config.yaml
encoder_arch: "efficientnet"
encoder_activation: "hardswish"
encoder_widths: [40, 64, 120]
text_encoder_layers: 6
text_encoder_head_dim: 16
learning_rate: 0.0012
shampoo_beta: 0.999
max_precond_dim: 1024
max_steps: 6800
batch_size: 128
adamw_weight_decay_other_params: 0.05
Rows from block 4 of the image encoder, named by matrix and row number. Rows with one number belong to one channel. Each number is 500 + 25 x the weight over its row's rms, rounded and kept within 0 to 999. All counts start at 0. Numbers have three digits each. After the name is the row's rms in percent of the matrix's.
# convs0: expand pointwise conv (encoder.blocks.4.convs.0.weight, 256x64x1x1), inputs 0-63
# convs1: depthwise 5x5 conv (encoder.blocks.4.convs.1.weight, 256x1x5x5, trained with AdamW), a 5x5 kernel
# convs2: project pointwise conv (encoder.blocks.4.convs.2.weight, 64x256x1x1, transposed), outputs 0-63
convs0.140 104:535480538473501472483507520499493507474536511523511484519557523524492459540501488499520533475514456486506505494469539473464512510523542508530501497499487499492498483551496509479533484441453493
convs0.141 064:485470481519442476443510489480482519445535460468494471545488490518505505480500504502487489489500471450503500495500503499533514533526504486489497469477540506508470488481516466562464493492496515
convs0.142 059:486533441531517520492523517435508506516513482501470503516541494510502470470530480466470490487487539511497466525474560508466483457502517485494493523477523507489555492533474493488489493492484488
convs0.143 095:481527477531523477487485506532505520500497474536487475464496493525528513480515474482568493491461514431532523491526501535538552503509510500495481475469479555485523526481480499487494497513512488
convs0.144 101:505494511540526478481504539499522449487484533503515532539491509453482538458520487495483551462529492464510502501499509506513533527514471539481531500466510481527496538498503465448522490498514485
convs0.145 125:497496528550528471533519491526491493501535527470489525529485484526512541528464509496509478471524548493498515504513473535520475518476467533444498487552500455482508512519462487489500496492478470
convs0.146 094:545509514509530513504526495506507500493536507509507509499545521482506502478505517497488473493500516523531498471475467507456536509493524526474467514471443493438485525478525476510583515489516476
convs0.147 072:507549543493455478480548534538467499521492492505490487525525493477497444493575517507524502521531516463488497464507497492492498506513498524515517499509462497515436517517506499501505490473476475
convs0.148 093:495505504511512522504527508470516493467540480535514502526499493468461523537530510515508491520500509483532545505480489531504438529492494527460510520523517474515444547514491454476498538503486539
convs0.149 110:492475482482507493472500511492493475460487532481464509484550475498546491520514503506538486487467481476465471481501440483478460511494434463533491516526488513485483480519514515536487485486491545
convs0.150 071:508497472578505498513518542515523512483534533514513475478514501510497494486485519514500507501542538486501477535484502488481556491480509455529505498442530475476486488527477476464464493530527505
convs0.151 085:481500514495479477509521504510479522520529502490514501489509462506479511495489489495401503520518508527506548500539495514526475518506488477536532510531517511550470537487513513505434467505482495
convs0.152 097:510495465494500499509522466465510475518540519504462507464508545480468479458510508471515491491520493447475518534480523538480506466544539553504512545503494525508514494533498505544493521511510510
convs0.153 108:501515466493525495534524501500512472503503464494487494509479547499523482538466492487517497545522492516470526517537531468522492492523524499488475545508530483451491471517520483467532433518531466
convs0.154 113:544474545506461451477538535539495496491548525477510509490520479492518512502480541492488495506462512495493510495472510479482509503515460478501467488493521490463503448488477476480545503451524471
convs0.155 130:513508540499547513477515513537470517510516505482502503535496519481533473459512489509493512451475467487513459481499509457491481477517468548462508500522525507534479494469435486505485535516498466
convs0.156 093:466480503510536503491456479507503495506475478482545534488489532462480526530573477504534476481485466497486506556507451503513496511481487487536516516489538525536520500477514492522473506530490511
convs0.157 093:471485511504464505520523503434492485509444512470545508506512465499499491508533490443526528490503523516499511553478552523477500516480465495471504495507484530479521508503496501483535508470500551
convs0.158 134:510496521481519468527541501511517514485501487493453509529542504492505534482471481498509556504558449500485502462502507465505506520492546474468465475519469501448490489522510532482507485496514540
convs0.159 092:513516529456507515464482455495533460539481514515507524445529494476515471499468457448520487509478518518508501519494484489476502527482512512498522505478522493530478505558516502483496446484524531
convs0.160 124:504494510463529522533490479526489487501546538494503498502547494515484470556475543495551501496560496528477535474550490523493499480513509488502504530524485494518457534471522499513509506475472489
convs0.161 088:508521514514455497486523493504459543570509469491519491491435536553466486479506513502504507478484506463531502518495527482496459502480523515491474490507487488459497525518498518558504509507476485
convs0.162 109:536515512488495481472523542509491516483506456482487450506474458497497513493503476445488539463499518505455486476508470462489533489517472475525533504477493504433520496506489475474520465515526512
convs0.163 115:515501475490490504466476494520468501488507442535525455502484491490506482509411491463530502497508531546514510480527494530484474494527493488464527470520508495472524490503502494489493501507453449
convs0.164 087:496482536505510508479486526514455521524506475431481501487515511473487502483514523523513515535514524499514475503465461491482513522517519495457521505502511459564465472482480538511453502498485548
convs0.165 122:498494542476481505516513500498516494546467488506509480470512522496511503521472496522497494515575532554552516470512508507493478445520475517500490519508491447507491495489543517467533500512459528
convs0.166 079:472489492485495484480519486499502517495530476530550519526462546494492486494494478529452487540443485522554524535474508521485514527453493462459514483511524501502480510540464495509517488496481501
convs0.167 098:445471529475503485493548477525544499485520518513496453536462494493468496501520506488492537547517463463457518485497494502499539508499502480503519535495470532454524470516496508500462533509510514
convs0.168 094:492481517473524493509493486511458516464505519485496509511563479528477530515538499475479507496560494474539494494513469487489479508506492519491454545518464500538485458522436524513512520488489490
convs0.169 090:532523477530485505469502511509527512503486527450495491514519492553480480510537472463442486492485491515514507517519515464510469458475546522543488499499473458484546519531481517478491520492524522
convs0.170 100:502523505506485484492532527466506459488491535483454531482489521520524485460494547458553504512479479496534486519463543483512523556519480501492509523490499488494495511483507462488492524438485519
convs0.171 106:482475490499538539543549500491532515533473509500532463543486486499484495530463499475521495488527497484515502555450542508482499468531510502453493524510504488506484473515541467512499510484486466
convs0.172 098:454505507496495495460485507502517478493509481541516561490529486507479474488490452494467510497518480501516526526511510535457492463478496508451468486524481452540524526521502534487510460521499537
convs0.173 097:524484522508504491537483535497500501472514506480461478467514528480459560455513475494536486484524473501501464503529493496488547485499478474530482492500488533508548464456530537529475520513505506
convs0.174 122:482456481486504480523501484482512504520465523484489534527474460504525559486500552471508467496504543491466500477498457500513486534455479505496522510547481543492508471525459517485514479490474497
convs0.175 106:506548488496494483507487506466482493480509511542505490494482484493475489493485462527484475517492508464514503506489481490487498545526484528457545448536490483520483535514525533557494511553454538
convs0.176 090:511510526456487517460528497544508518501491512489544495444504514482457456503480506458524531471463453494455500508500492484518546522482486505502474471492524495499493496497521556495478526523513477
convs0.177 112:529486520499533508477494533517458504468499501489481510512500489496484506471487472485535468469585570529500510478501515476486481481505496520503476536526515511512520510535468469476478533483491463
convs0.178 110:523475504525518540548511491545512501487515494493486536497460462472475537481523480512485509489510525476504469450504499504469471479514479544536484505481477562503478450504510496467529507473497504
convs0.179 130:466465464484491517546446493481463510494479471497498509478530490506509472468479488529536445549505482519509474503495494436508448501506541510473490466472507491528478509531501500493492490497485497
convs0.180 099:494522519456461504494514498475530485505507505488527518511487534538472447508524486476488540495516483437473497533473511515522475528498493502539524522520545521511504486485479542524514544532529527
convs0.181 088:552483501515485482486555513497513499478510480491495521443505492522486474461495516516470497492523474480485475514502551465501493492458502512509479483527523440459507503494552529503537494549505497
convs0.182 099:521521540487516467519539447527516527478499495464487495464517463496492489521496450509544526469492537526465492531528503479502514564524533465490520503506513480495531525506480484475522488487489513
convs0.183 105:505553482495478480490482513495485464523524516529517546510510480435475480489459482473484511484495516511478513503470525525499461486442512505510514477527490541505470533473523549478509463497509518
convs0.184 079:520527481492512476454464526504489529468504512505504510479509512519466520527509499492501502505536426523530528518527546483481497494437515492515491531508537495537465483509503513517503463556498488
convs0.185 128:516487515552495520528485533492482516454502494516470493484515473515536464494468476555514460507488509541487511520490502482493438502488510514488461468514484500449502484513477451480481495473471478
convs0.186 095:466467517456490463494504503474519538556552488499459471479496529469533537488471479506509471476516521490524470511478521507512512500504510517508530505479541473490540508466517466503492515483506451
convs0.187 105:535470533479518530462485528500469470471564553512521469525507475478482501490503490520518532512491476510538509483489466438487495504490498494509493521543490511519482466486486518486474547517492527
convs0.188 072:497502498471488501458509486536478468519485495511459500466505468511512521514456456496536510507502495508498536485513513502547503476555472477483514529456530536505454517448515552502509518507493513
convs0.189 101:484480540529555478526534494546530460520499512557474509481504548512541499508478492486481458473479477484478528511484496509518500455478486520470496507488515516495509548517469500500482519509536479
convs0.190 110:511496507461506456485518522459523473522476555507484535494497474519508514493460509475517495505483469545550503492523469504495536487479525490485458475520459517517525458510480541470467523501515515
convs0.191 102:513531559457530480536514492542508514482517485463515464478500445519510521517479532494538473526429491485483496492506493516555516540501503484497494476494489503467519487501487493498503527506500534
convs0.192 145:493508502539540501526503532526505492495488506506460480486518492523511473516479465511502458475516536543522500517514472504546495510512516494464555475564511520474516519501459447486470522491501470
convs0.193 094:492474503475513519474466513510519520505512540520524506504485525472529498512496466497545468516500501491525452492462522499449522545520494507531497518510508483452552527506527466485556507524522531
convs0.194 096:474534536477489519493486529530519516486479458520501531490503519556457517471494484496482465477499488476448504497525506467523470462517491506505522491485462494487528489472517473538461461468503536
convs0.195 099:460505490498474475472528494494467478514500524496441482536514434524505521536495492518485501472550521496521487492523482513529494509481497525529494470532507497443521483477504533513453506512461480
convs0.196 089:518514492548521476500538555540447467544491474517480449445507477479528489507491491510501511495477543490502497463492506485497499530481496517510498447494524522492476507552500493475501521486512486
convs0.197 065:525459477474466496491558475490496512491513467492505518511499541495526458447466453476518503478517469501502538442512530466459483524498480498512484496477485542491510517488468493525472502509497492
convs0.198 096:491486502472549460483518511532484474508546466498478501530531479476530516583498455468514506507501536501487466506484518494494545495482510473515516460495532504488476473506463514498525480510490510
convs0.199 098:501490485523496531471497472478504498498499481440508541487474503490539519495498536481490520509463526526500525490483451457505491483504527548519436518481545497485457503470480492494518504528496458
convs0.200 085:507501506479496480553498489473482504509470499465450477527498492510545520490506472501530476496516517497450482490509485488493555510477483539529509533511523532520501575514513463499531488500471466
convs0.201 109:471470485524459468477501531488479479496477482499492485482465525531485492558501512512483515491510504469495500467490496493490489513472537486533519543550537545504512534533453518494562488498514505
convs0.202 113:517503504511525503528518527522505537503523503497491435494487479552504506528522481509465510500463481501472509509524459502444476473513515484504515482488495497469476517536465538525457454535492461
convs0.203 111:493503503489555495485488535526510531531486521517481552553509478517501501493494544476512488523543473478535476458529499485504517480499513530533550494483492511503483550473503496530486475521458518
convs0.204 099:529484492506523475490490500524558500483529519467503512579499538517513457480474465495499498502485525525474513501484521498486549490516508537517507469464525540517503473524525486493532458484478493
convs0.205 077:525500527539522500530473522536476495519534481515516512475474507518505492498512519421511485491454526507440521490483527507492484509479502522510460511520503472500484507484459488473498459527463458
convs0.206 093:501478536439495474437503543524494495509507520514504497457504520517510509573480525474473507506471503514505529502499504538491524487512545514512486519501522499469527447470482481511482486495466483
convs0.207 114:481454506517524504513478486475502515462499470494546499535505489511485549527492473454515509549484498478518494492529540491492466524463503453504478473491507463516473550483506487499529479519459528
convs0.208 102:508480471511518511466473537486521470496468472488521529539455498454493498485504495511516505477496489501529505485502488540525507448486481517534497445529516491471542478512498525443538507528533498
convs0.209 093:502503496478496458519489553497482492514540492467538511532485486530483554499525554478503497471533546523551477486474482487479500544469465486479497508509498463492463516499506488465521498484499481
convs0.210 084:496500457469530459491440520511491468536496474481517478483490497504480479500452496472553461532489509498498490505489469534492509502476485471518526515484541519549486525522487505506547500513465468
convs0.211 140:502523473500512531533562474472495498485526465489524528474460522511522516472504453438506512473527501472472484497499483496518506512530525461522489511534495517479465489499495474484494499499441464
convs0.212 058:505488525499446525471555523500489502520528513454499509529490480472482478500480478443530465453554514487512510508495507518453505483482504485465480512509501541484488544490518500504514536533514509
convs0.213 095:478497534533462485480484551522437495525502474475489539511548542529550518484480484493464510509480512522489534490523481449503465514520493503490474489497516502510509506503525479504506497473524548
convs0.214 092:507482475500507502477479517458517535470485514495527489533465460536473562474494487499497509488490497470475518518513521489504466493493524505476506516485479522520486533537480488501467458520500412
convs0.215 102:464495469534511490528517500517495491541520522464514494495505494514539465462509512453519495516512448517509520536529465488499500509479462526521516501474547477500457540523464499540517538497478489
convs0.216 079:482526458493515512524504516511487533502491537515497463503513528524523489484551501503484528501471468488455500507507501547504574493480491518535517518516512519441543486505484478499537522501544495
convs0.217 120:512509521520449506515530549478514538540479442478518509544525485503476517515481520507479463497521511507471531457505484506505512531504505547518510527527532499510460497505451493486504490547508488
convs1.140 104:492498515510529492510512548546524496523558546508528517535513511494490492487
convs1.141 058:495529474508508508514494457489568494514504543500517510474535509491461496532
convs1.142 061:544520484480494542543511508492495513530495545491489511547509514482512545517
convs1.143 095:523484463505494510491475490475476451504476509501472442463505474483475471484
convs1.144 146:514504517532509518521480506503521487440451490515492453509530517533507517528
convs1.145 128:516522475464503509522540481464469506529528488480463512512520499453465522510
convs1.146 101:509492490505496472473528488468499519516554495481509520532474486440466487476
convs1.147 061:489503518468516533514524499490509520534548479515491503524530535558521519521
convs1.148 091:504480489485511496495514544499493545570518497485546527520516472500474494492
convs1.149 117:483471486487486479469467492474476487479468474505476457479471514471481459468
convs1.150 088:477485470495514512503494498529509460435465520531481447508512512485481491494
convs1.151 054:481510508465519510439484471444468500512521478498485506500498482489506454477
convs1.152 087:477484507516520474456523563496504476494514525503478539518500532533527478504
convs1.153 091:504494514521534534507467530534533534503499526497536505508547521530508522532
convs1.154 116:468459467464509491472504511488516459478486464539495481467473510491477483473
convs1.155 103:507515513505513489484463512499442477440457492505532505487485526536513506494
convs1.156 090:460476527522476487497527540523499515554537545508479513520498482496513503523
convs1.157 090:503521526523487506488518513503483496466453478512491475481489537504504543566
convs1.158 121:488461448464484471497523466483459502546489463476496518476499498493499493503
convs1.159 083:487529525487520463494534483511469530528486541474530504518514489554524502514
convs1.160 096:497487473500487491476485478493480477463478471477463459465474476459466479486
convs1.161 092:516502534502510498515474487489479496451420510516522483481525502513532520505
convs1.162 125:488475475486466495497508506501497502540516476490486533525444470489497487438
convs1.163 123:508514498510499499526507485511524509501470461520547529450467536529539510483
convs1.164 084:479472479495519472498487448509449511515487498485540483469504508512490444498
convs1.165 103:451477455472503498480485481495532496501487500518516465456482525510472460479
convs1.166 067:518512503484497506486532517504489484486510551487551501527501458547525539480
convs1.167 099:470487501526520440449482498537464474497483541504498511469509502494497483494
convs1.168 086:509489555526518527529559519526520514509531522513489473490486518470501524506
convs1.169 077:483448432467516472538490514538492515502477513515527511503499497514490505517
convs1.170 151:497516517521502493461470494475469455451476474522515521530497518514533534505
convs1.171 083:524525512481499523526501441529525541511453466505486496472507505476518490523
convs1.172 101:521492470480485516448477481530496452470504551496484540498511496477512491483
convs1.173 117:506479468479510527481441476517521475446464514528494488512514519523517511509
convs1.174 121:491466487474479509497520499495477524538535518456468510488480483454474473466
convs1.175 100:476514531521517518535554526506505522552539492514511547508486500511506502485
convs1.176 095:513490521515453529507513510466508540493484446492533490471455499525494521508
convs1.177 132:516528499466477487490503498501454468488520529454500521537537465481522517520
convs1.178 117:483475491495477493529520498478506525512478461486486517477476466461445470466
convs1.179 137:510501506470506501517479454498526533503449468520545516456493497504538508488
convs1.180 107:510501504501502517515547536516510535556537514475525525524495479488522465478
convs1.181 060:499485490508497480482477499489446496503501531471508473525565491529471483538
convs1.182 116:519513540508488507493490496486471461458444460490478465501516510514486533520
convs1.183 116:508495495494495473476472469466473466464466461486478465465471495488485474482
convs1.184 055:482485493515510495523554554547513545533510511525518504509485508474513488480
convs1.185 117:502504493482456533517458464463506496470477467512482453490490496480460501496
convs1.186 134:514507479500515490473482468510456462468462469501474457475469532520510496511
convs1.187 099:527537489511488541520475487507501502478501454530515516509518547514527526545
convs1.188 056:502459437460496517483472521494498460485532521485478497542502483508498503481
convs1.189 079:508496547499504507538543546519505499518504490488473493477442469527504484484
convs1.190 110:462488490481502487494489477464488483514476483507538539538507459466456480484
convs1.191 116:497512532523508470462491509511473454434463495517475476481490514514511506490
convs1.192 127:517472484486495464465479526550468473517541525487482482500515543509500475490
convs1.193 072:505514509483491497496504503502488545543540560454533524522529490514486506490
convs1.194 109:468462489474481482476481503469488518529550526502528552526522478503510500490
convs1.195 105:500506481487490505494482490481466487455466465468477460476447485474472487494
convs1.196 081:508521494515488493513512506498531492499533514503460516553536462493472531553
convs1.197 063:499525475546484450522484498464473492506514501516490527523531478485479501552
convs1.198 100:540504444448468515504461470470534501467498494510498481516507487503487496516
convs1.199 167:504507516508524514510494491501509488435455482505483449451468502526481494497
convs1.200 060:505487523504488521527543524486502529534530430489518528499493535509517519502
convs1.201 126:463470467481477481492531514482501542558526500500526532510482477472489491496
convs1.202 106:472471487491466496485478481501485448467459469499491481474503494478467455494
convs1.203 095:512485506472463479493465473469491460453476466518488458490504504508464493517
convs1.204 083:494498472497535486459448529533497499488543517512515476525502483529489543489
convs1.205 072:508506518517497495502533501535522482508530543494501550531483450478526538502
convs1.206 088:517502521496480498507497515489512496510549535476493544557539507493528531530
convs1.207 104:520484489479496481471502442491456474487460485472481454488512488485478514521
convs1.208 120:503473498478529469494494478480512543574530477486524535515501507481500500512
convs1.209 069:514552499461478497500514472506468497498534496524527509525533503484524544540
convs1.210 088:490508547514497488524515516498513529547536505454519534508466485514504489456
convs1.211 124:483456462526515475452473505522510513503482490509534518465452502520515506480
convs1.212 038:532538502537504502460483515485470543523506478486520497472536491455510503526
convs1.213 089:479541477490484477505507511492483505503536510481473517569525477497472530534
convs1.214 139:522495476489501532483472467495513469466450485515464465456513513485478497522
convs1.215 110:465501520512457480523537527500491521528519490456492501511461443491499503485
convs1.216 093:498481500535539468492507530512528531524511517519538502475465542512480464485
convs1.217 106:484476479481455487488458471469486467463466461494486481486502513525518524519
convs2.140 117:545482508493472505527519482478511478522513556509480492505504457488476479483488508493496481496482477501504547492511504528515519498529475486514465518526498486513504522434459476494553540488443458
convs2.141 069:502465517463471452480436517524483507505537498460495519495487536490469513506473479524526502511478483523520460543495501512479490494516463507479512487532477483512517464511561456467483480499511486
convs2.142 052:476494530449441486523499475525488461473520514516511507500519530520536478541473471487524497480497479471516525539484492485536478538484542500517540509508477488520534459499501486500461511503492542
convs2.143 116:494502489481493446550540493491513521523437482544495495500549519519510494474485521494522467493526526531476559485460507498497532477492484497484483492507526525471473471502489495473496464483473473
convs2.144 126:504497519466519493483514455520510513494494548507492500499463459483454494534505473547481440503494515526494484569501478490486527513465500499476523505538488537500525492501475559510488524499503512
convs2.145 095:512527533540488475535515496436488490476456467501505491525479472502467500483537515501481489472512516489504503516529508448530457507490528505479426465478460477490509478498507495487489524506503523
convs2.146 103:480511564508512525527502463491456510511497482477527545514563540517512536519480522550502511520491517509534510514469514488471489523467505475509480491471488488464490523487470534513527528511490527
convs2.147 061:546446520503489491541497481494520452530498471428485454539510490482515504476529488505502482492462509535504471531482508506496495487492491495446483501511508472480506504484460481486508528489535538
convs2.148 096:497498487527468499535478495528494474553512535469505510499544500493514518496493492504505522486535498534508490546543472490493517440478465524478530488518507518537478498506551457448513505514495532
convs2.149 109:530509497469454455486555496475513498522467498474485514483495527504536506510516508491474466531484481488438519468516518514494479485468464536520506466513463475490463489487496506502542510547512473
convs2.150 074:534501516498513477545524506522538533533484475522497518429523524509500480484468519517521512532512473509479474504478511488535506525454494454509486506531478489527531476509531452516510486540499525
convs2.151 081:485510485464501487529450517472492481490506466519522509460531487507485490517511496472489507478481450518494493510499488525499488523482538496533480491500509498572491513502525480498458531530437438
convs2.152 097:527468500509498498534526529504483544503494525528485510502500457524462508487582529525520528505497550556528491497514512490497494525474485489512505480489469528512454489493474510466522502499462473
convs2.153 090:534539505493468517513503540521509589488460464511490512494512533517525506519501530500491504477526490453522492507484528497453516517482475495533502542491463491513480473490472538500470504526490487
convs2.154 126:445515486516482514495478524552480525563527485490463517450530495523495499498475534539508533492532485500475506490482486478504488556489516496515521509550494480495556519506512482528498489497485513
convs2.155 105:497506504542525495496534496498480484521513507490483512480509465523496489481476446513470499437504449531520457497461461463520472473489506490461490531484502499509512448529527468540504487515475493
convs2.156 087:511503486488474529552498521498455468491517497504499480468489496483552545487502517507492528483542477444554527539477524534497494513525513486505509496513505449463540508512464489489503468495487523
convs2.157 104:469504495471499440514463466487485479461513458512497462498488488517516490506502491452491497511463463475444503470456495505513505523509507533491529489506487510459528531473442499467485472517496489
convs2.158 109:506498480487501469508511468507536455491511492532477521567508441486500529519500497479530514535489490504448530509485486483486482543512520482466509472534517473542531499515519536532474496496523477
convs2.159 083:467459449496499478477471491473521502476559514481446491511494518493528495475476511493520487558529472487478531503465503492515480523501487488534496510491482443494494538477469510528468506478477484
convs2.160 112:482481461535520512540488507545493562518462497513488549495518516491511533473506491495480508529494502496475481551485445491521484480481528466492481490513529529506501511460539489526478515474536503
convs2.161 086:500497516489478472507484473488487480536490494519470522513477455448467483465513466502477541482492486465521469503519524449429472496480495495508513503503515466494521464514535483525528527463491507
convs2.162 113:465454523485510469503481473528520491491511507473499514509550459531561472499504511488483496475547519531492519490520443485503514510549528487519509506503481478485466515458468497453521501512501485
convs2.163 112:506457555505493520498512518524505536511525529518474525466536463480502486534561516534515556522514518504487503498442506488477497491489493515504505509508492500464520499487481514532498535530558506
convs2.164 085:539479503483509528468503558543478542476534474473480492507513488519529466508477502536500484486521490499494471501485445548451520513488494499498489499483517493548498491516544509471508536516475532
convs2.165 112:480463459526422492473489507507485516524467542516474490488494499522492503498506497543529479481503532525482510501451509484490529473502521515522528515520543458524512552499510507495533498455511496
convs2.166 067:502496496513529476513513513559539542505458532480462498485492487489474524497521498521526513515527479488482557509527529513500445488492509510534495548527466488525534497529517495461481524488525527
convs2.167 093:545435509525486482505503494494519477468452487550520487434487484488530470523533509493459485495531497520536495520486501483518471515505490477542500499493484486452506520490488495515447502504517522
convs2.168 095:492498526533506525485479505507527488496500521487478483471476507504458504512510482519568529523473507510501486496489529461544530503500530531460515465475485537548463459494491546524509510515474538
convs2.169 080:549512520476490536475496488448504513477512457515506503487491510526525507507506482444525483488485475471536530507539497519492498540479491467507455484503509516489490504513480482441475445491536529
convs2.170 132:517476477491533486499524490483507471508494501533514479467499492463506518504514459521514483513505527448476542506490517489462492507477478530515495490498446541445470538497539531538483473546505482
convs2.171 098:501486484484513543501540508461499493512494521466508500502536506487518502446450477460509501490504498471527522503446498500569501527522530486463514536524475511504492494539522473520452484497517482
convs2.172 083:492534502480481490485459504498468467520491516489539501459520509529519463492538512449498503495478464446536492482481515535486526515486525475463492482504473452501543490476469468478500481510480468
convs2.173 095:449515467511481476472568535458486515466460501523471518532530501509490474527496513454475508474509487516461496483508505471512487472499519511516520504496506485470530528535472500493535523468509462
convs2.174 132:539483485538490466504502459490528479517481453506519493490519516519540538517499517470497491502487495555495507455507464470493519504519520535551488516485426488510522518487515489506526465511522520
convs2.175 092:537467493509490486522447483477504482475510505523511488514541524536542545527490522482501497517477540530470502502535490490478451491465470478471468499465531541481493488491501532502542505495519464
convs2.176 093:461511501505540482498474487469500524479513503496518474533490560509509521493493530519494518483546529478516525512491506587489464510489497510486482527533495490498538465518524465506497491507443512
convs2.177 121:441515520527519509516534507457470501487496493543539492539468525502477497449477482534491480522477497491461523518525519538502487522528497517536482547477513533481530483479533504508531498515504508
convs2.178 102:555500517507503487496540467519537488561478499496496504493459455514479486526508509489463483495452482480525468476480484476474504494524483519549502556505504544463473526498511496503512507525525498
convs2.179 117:486523498469509528491490534503525518480492505461491461473458485466515543563496519520468470520507537480479470497523547509538492485501498469553516514517466459488492505504504502484542482492492526
convs2.180 112:481509496510491479505516530522439528482472550527514482488506481499532548502553484463550482512482508555541543493512496503527523495482453514487526483507496505514502516520521477463509526504507511
convs2.181 071:514449546530473464506505495513513497472522498514484492558493507525504445523541521497499527513557444474485501525501523487505496487495484494507485491486494547486473481465506509545479535480519509
convs2.182 126:481461560496515472534515505526504473490494500521518502497514516490539509478499503503507537525488503465498513509456518523511558484479519542488480496546491522522549554487538510471508502464522471
convs2.183 107:459489490510548501488515499552504510525489514519506511473476521532482505514518497518497509489506566526497560490525491477530532449510473514483509495532519514476521436458510520522516476483498488
convs2.184 068:542477529486470480513490518490518496492517451518478513509493477508503492475481482529538469534499516496515534546455497488505469493497529496489512502577496494529524554495537518471497467489518542
convs2.185 152:473499471499492533495497497466542473496512497508481487449525458495510468521522492464499574505507446444516491523506519508520525504518499516543527505504503480491502542467475550509505481505513493
convs2.186 135:482488484463492493508477504500468509448535438471492494488515467476495496523494518544448503530502486497479520475516516497505498492517554499510543554496518473502542493496503530524527471535501465
convs2.187 105:480471548465518447511456522520519467542486469502519537503513493531506493494473495444508515472502502514496482513498517521534525491542525531453507505503525503484494562501498484488525510480512462
convs2.188 070:441461468475461493451475456511505479514451481495500502503510470499528501455489487462498506485512469539449503478497465459483477490501514524495514511513505489536505522477488525500489531525492459
convs2.189 089:501512489438478475510519551509512520455495491544529523501507540489503507491520487480533497535530506504524483494504511536452514513530516482474464511461516492482516523527552497478494492506528556
convs2.190 122:492450493528538450464486446490488482505523478509491521512487504506553468536522487460500482533513456525503477515507493479492502453544495535506523482504530521471528521478497520531493476475503506
convs2.191 115:509452533501531480472502504525488497505494459452512494516481486473506513522482452473481535509507565511493485449486535471494477496522506488507501537540500524507523513495538473473483505454462491
convs2.192 126:475500503494558508488465491507481496530506504488507489555477555512504510484449471541537509497514517532497494507480454500477474542505498532474482492494526476497481478519572488508461495477496498
convs2.193 086:502525531520496499477504513524482490504490513499479525473548500493480490520507514526454482541495481500537477512512509527435470536502508456548511504483514477535492453470509546543477491523508470
convs2.194 096:515480487499484453533520525531551511544522474517491497473514495497497469488500455495489530504451490556486541471463497548508488525525488490469540481554505481495502507498509486513494464514511489
convs2.195 123:498502497513493527507509474483520564469500492496482534471477518519495552482498477501484531506473481484468480514477490530477474490486444430487529510474523541508474515464550500515489512476497504
convs2.196 085:430509479474447508495514568471495515502469526494523533502511534475531480491521487521525507551471510527494503498561498496510481528496511473509492478492500473500484464501485501481458479478483512
convs2.197 063:505525545481491505520529535472480492449507473511456479515527483486468514459520434454515488509522466507481509491478523472503515496524527519489528515501468469461507498524457526471486492494485525
convs2.198 098:541478525503558535554504545513487495498493475510483491470478485529517485523492458510484476468521546541532491487514493529497471521494495547533505482489503499560501527518502465488504510489529518
convs2.199 137:521544504482507448490564502515541554497494485485501448488545525503451508489457474497476504495470492538460503480492508523482520519494503510483494478500474493511523519478468472515482508468513529
convs2.200 077:544533531484514484474527480507490497493462518480547518476540505477507482467504528525512485552485460512524523457500510489493456495495530488516511465510481485534472487488459500520436511509472489
convs2.201 112:495485486490468518488548515482537470492512471483531522500506490505496493521469509513479491511492535490501501466515427474503473512533518487491459525499511545524522532558554474490487463485519482
convs2.202 139:514495525480482539501546505513504507494515476471464507537482503479492513521498501483495510509472498530519524465488452523553501529536481496510499531548500505555534489536511492477557487497552487
convs2.203 123:521509490519492530525502518538512522548517554469531502516498481506529537516512506459481544478474560524493534486472502524516480517503468497518511499528497550508498487521469520525515516496464543
convs2.204 093:499493550521510543495506498541546548537462519506517483492479491463475466494510499529499482482500469450494502509490525516478507500479512501563494527473518525491493496510446509509491479535492552
convs2.205 074:504501488479459553446528479480447486479508511460506546533484523519503471498474489525474487498488503507523478495488452519473494494527499486518488470489540483491524483495492519460495500447480546
convs2.206 093:564479495510502501526496479475506483475491552494486491533493499551526510452479496503537501485508533535470517505507450480513529499496468511539504494534491468526486516514476553458529509486520486
convs2.207 107:509479515531445515488538510494480499471469517489507534498558498525551546478493508469483494477478551521471520499493541545465499467481485460470493518518520502491488478522529486499509490503486473
convs2.208 114:527493499506467534531496478494513534523499523489495526550504487521533518518486534507483541535458504466525512488500497530485486559515526506518465486518508505481487489468489454525499438491500450
convs2.209 069:499492528506476539535544506474488483475517515489452474527476516471494529484532508497500461524483520538515526509525531532498486505541488531510565514528475514443534506517521508507502471488481482
convs2.210 077:528457516510502499508520512515512504510501502507504494492500503495484478507523537490497512537505438431499530539477482487513494490494509485505505491497462466532502542538498472537458457435488458
convs2.211 115:503491496500479490559508492478506534504473492521559496538520490465540506493504488502498530465470519498507467504524511467535514490514499497512500510535471495521509485538493458538432467544483521
convs2.212 051:511532486467469455519503527499504491505494508440474508525492486495482508490509509548498514529503477561533523490543479523483484518510497539532535471463478496473509476503473511490521463525555512
convs2.213 101:513483495491511534510540525519485532544490517493496507490452469476492514457489482531543512508524544526467530492513586498519499546504490534523535511512531522507484488503487518512499485513516480
convs2.214 126:470494486485474512513523510478489509491544503488488519514544511496510509484483515495555459482516545549518516463470506516531496478450461485490423510520538505490504473502509494503542485491501471
convs2.215 090:477524504528496520464504501511516511513468490533490500478449452484503489462480480558568530521525495461544495498495507511497475521496511512534505535518475503465458457488507485490486487489495533
convs2.216 095:493523484533503476517501531515467507498463494501550503476494500502481482441502501486523459505507513486536515503554529545529467523502470478455482504428481517496457496519465498497486498508487499
convs2.217 116:485510482502504488460534538510480522458489517502510495534526508496498481513439519507546519537498500477511486513479491523515490477496486445512563514521529478463459504502498560530496473510509519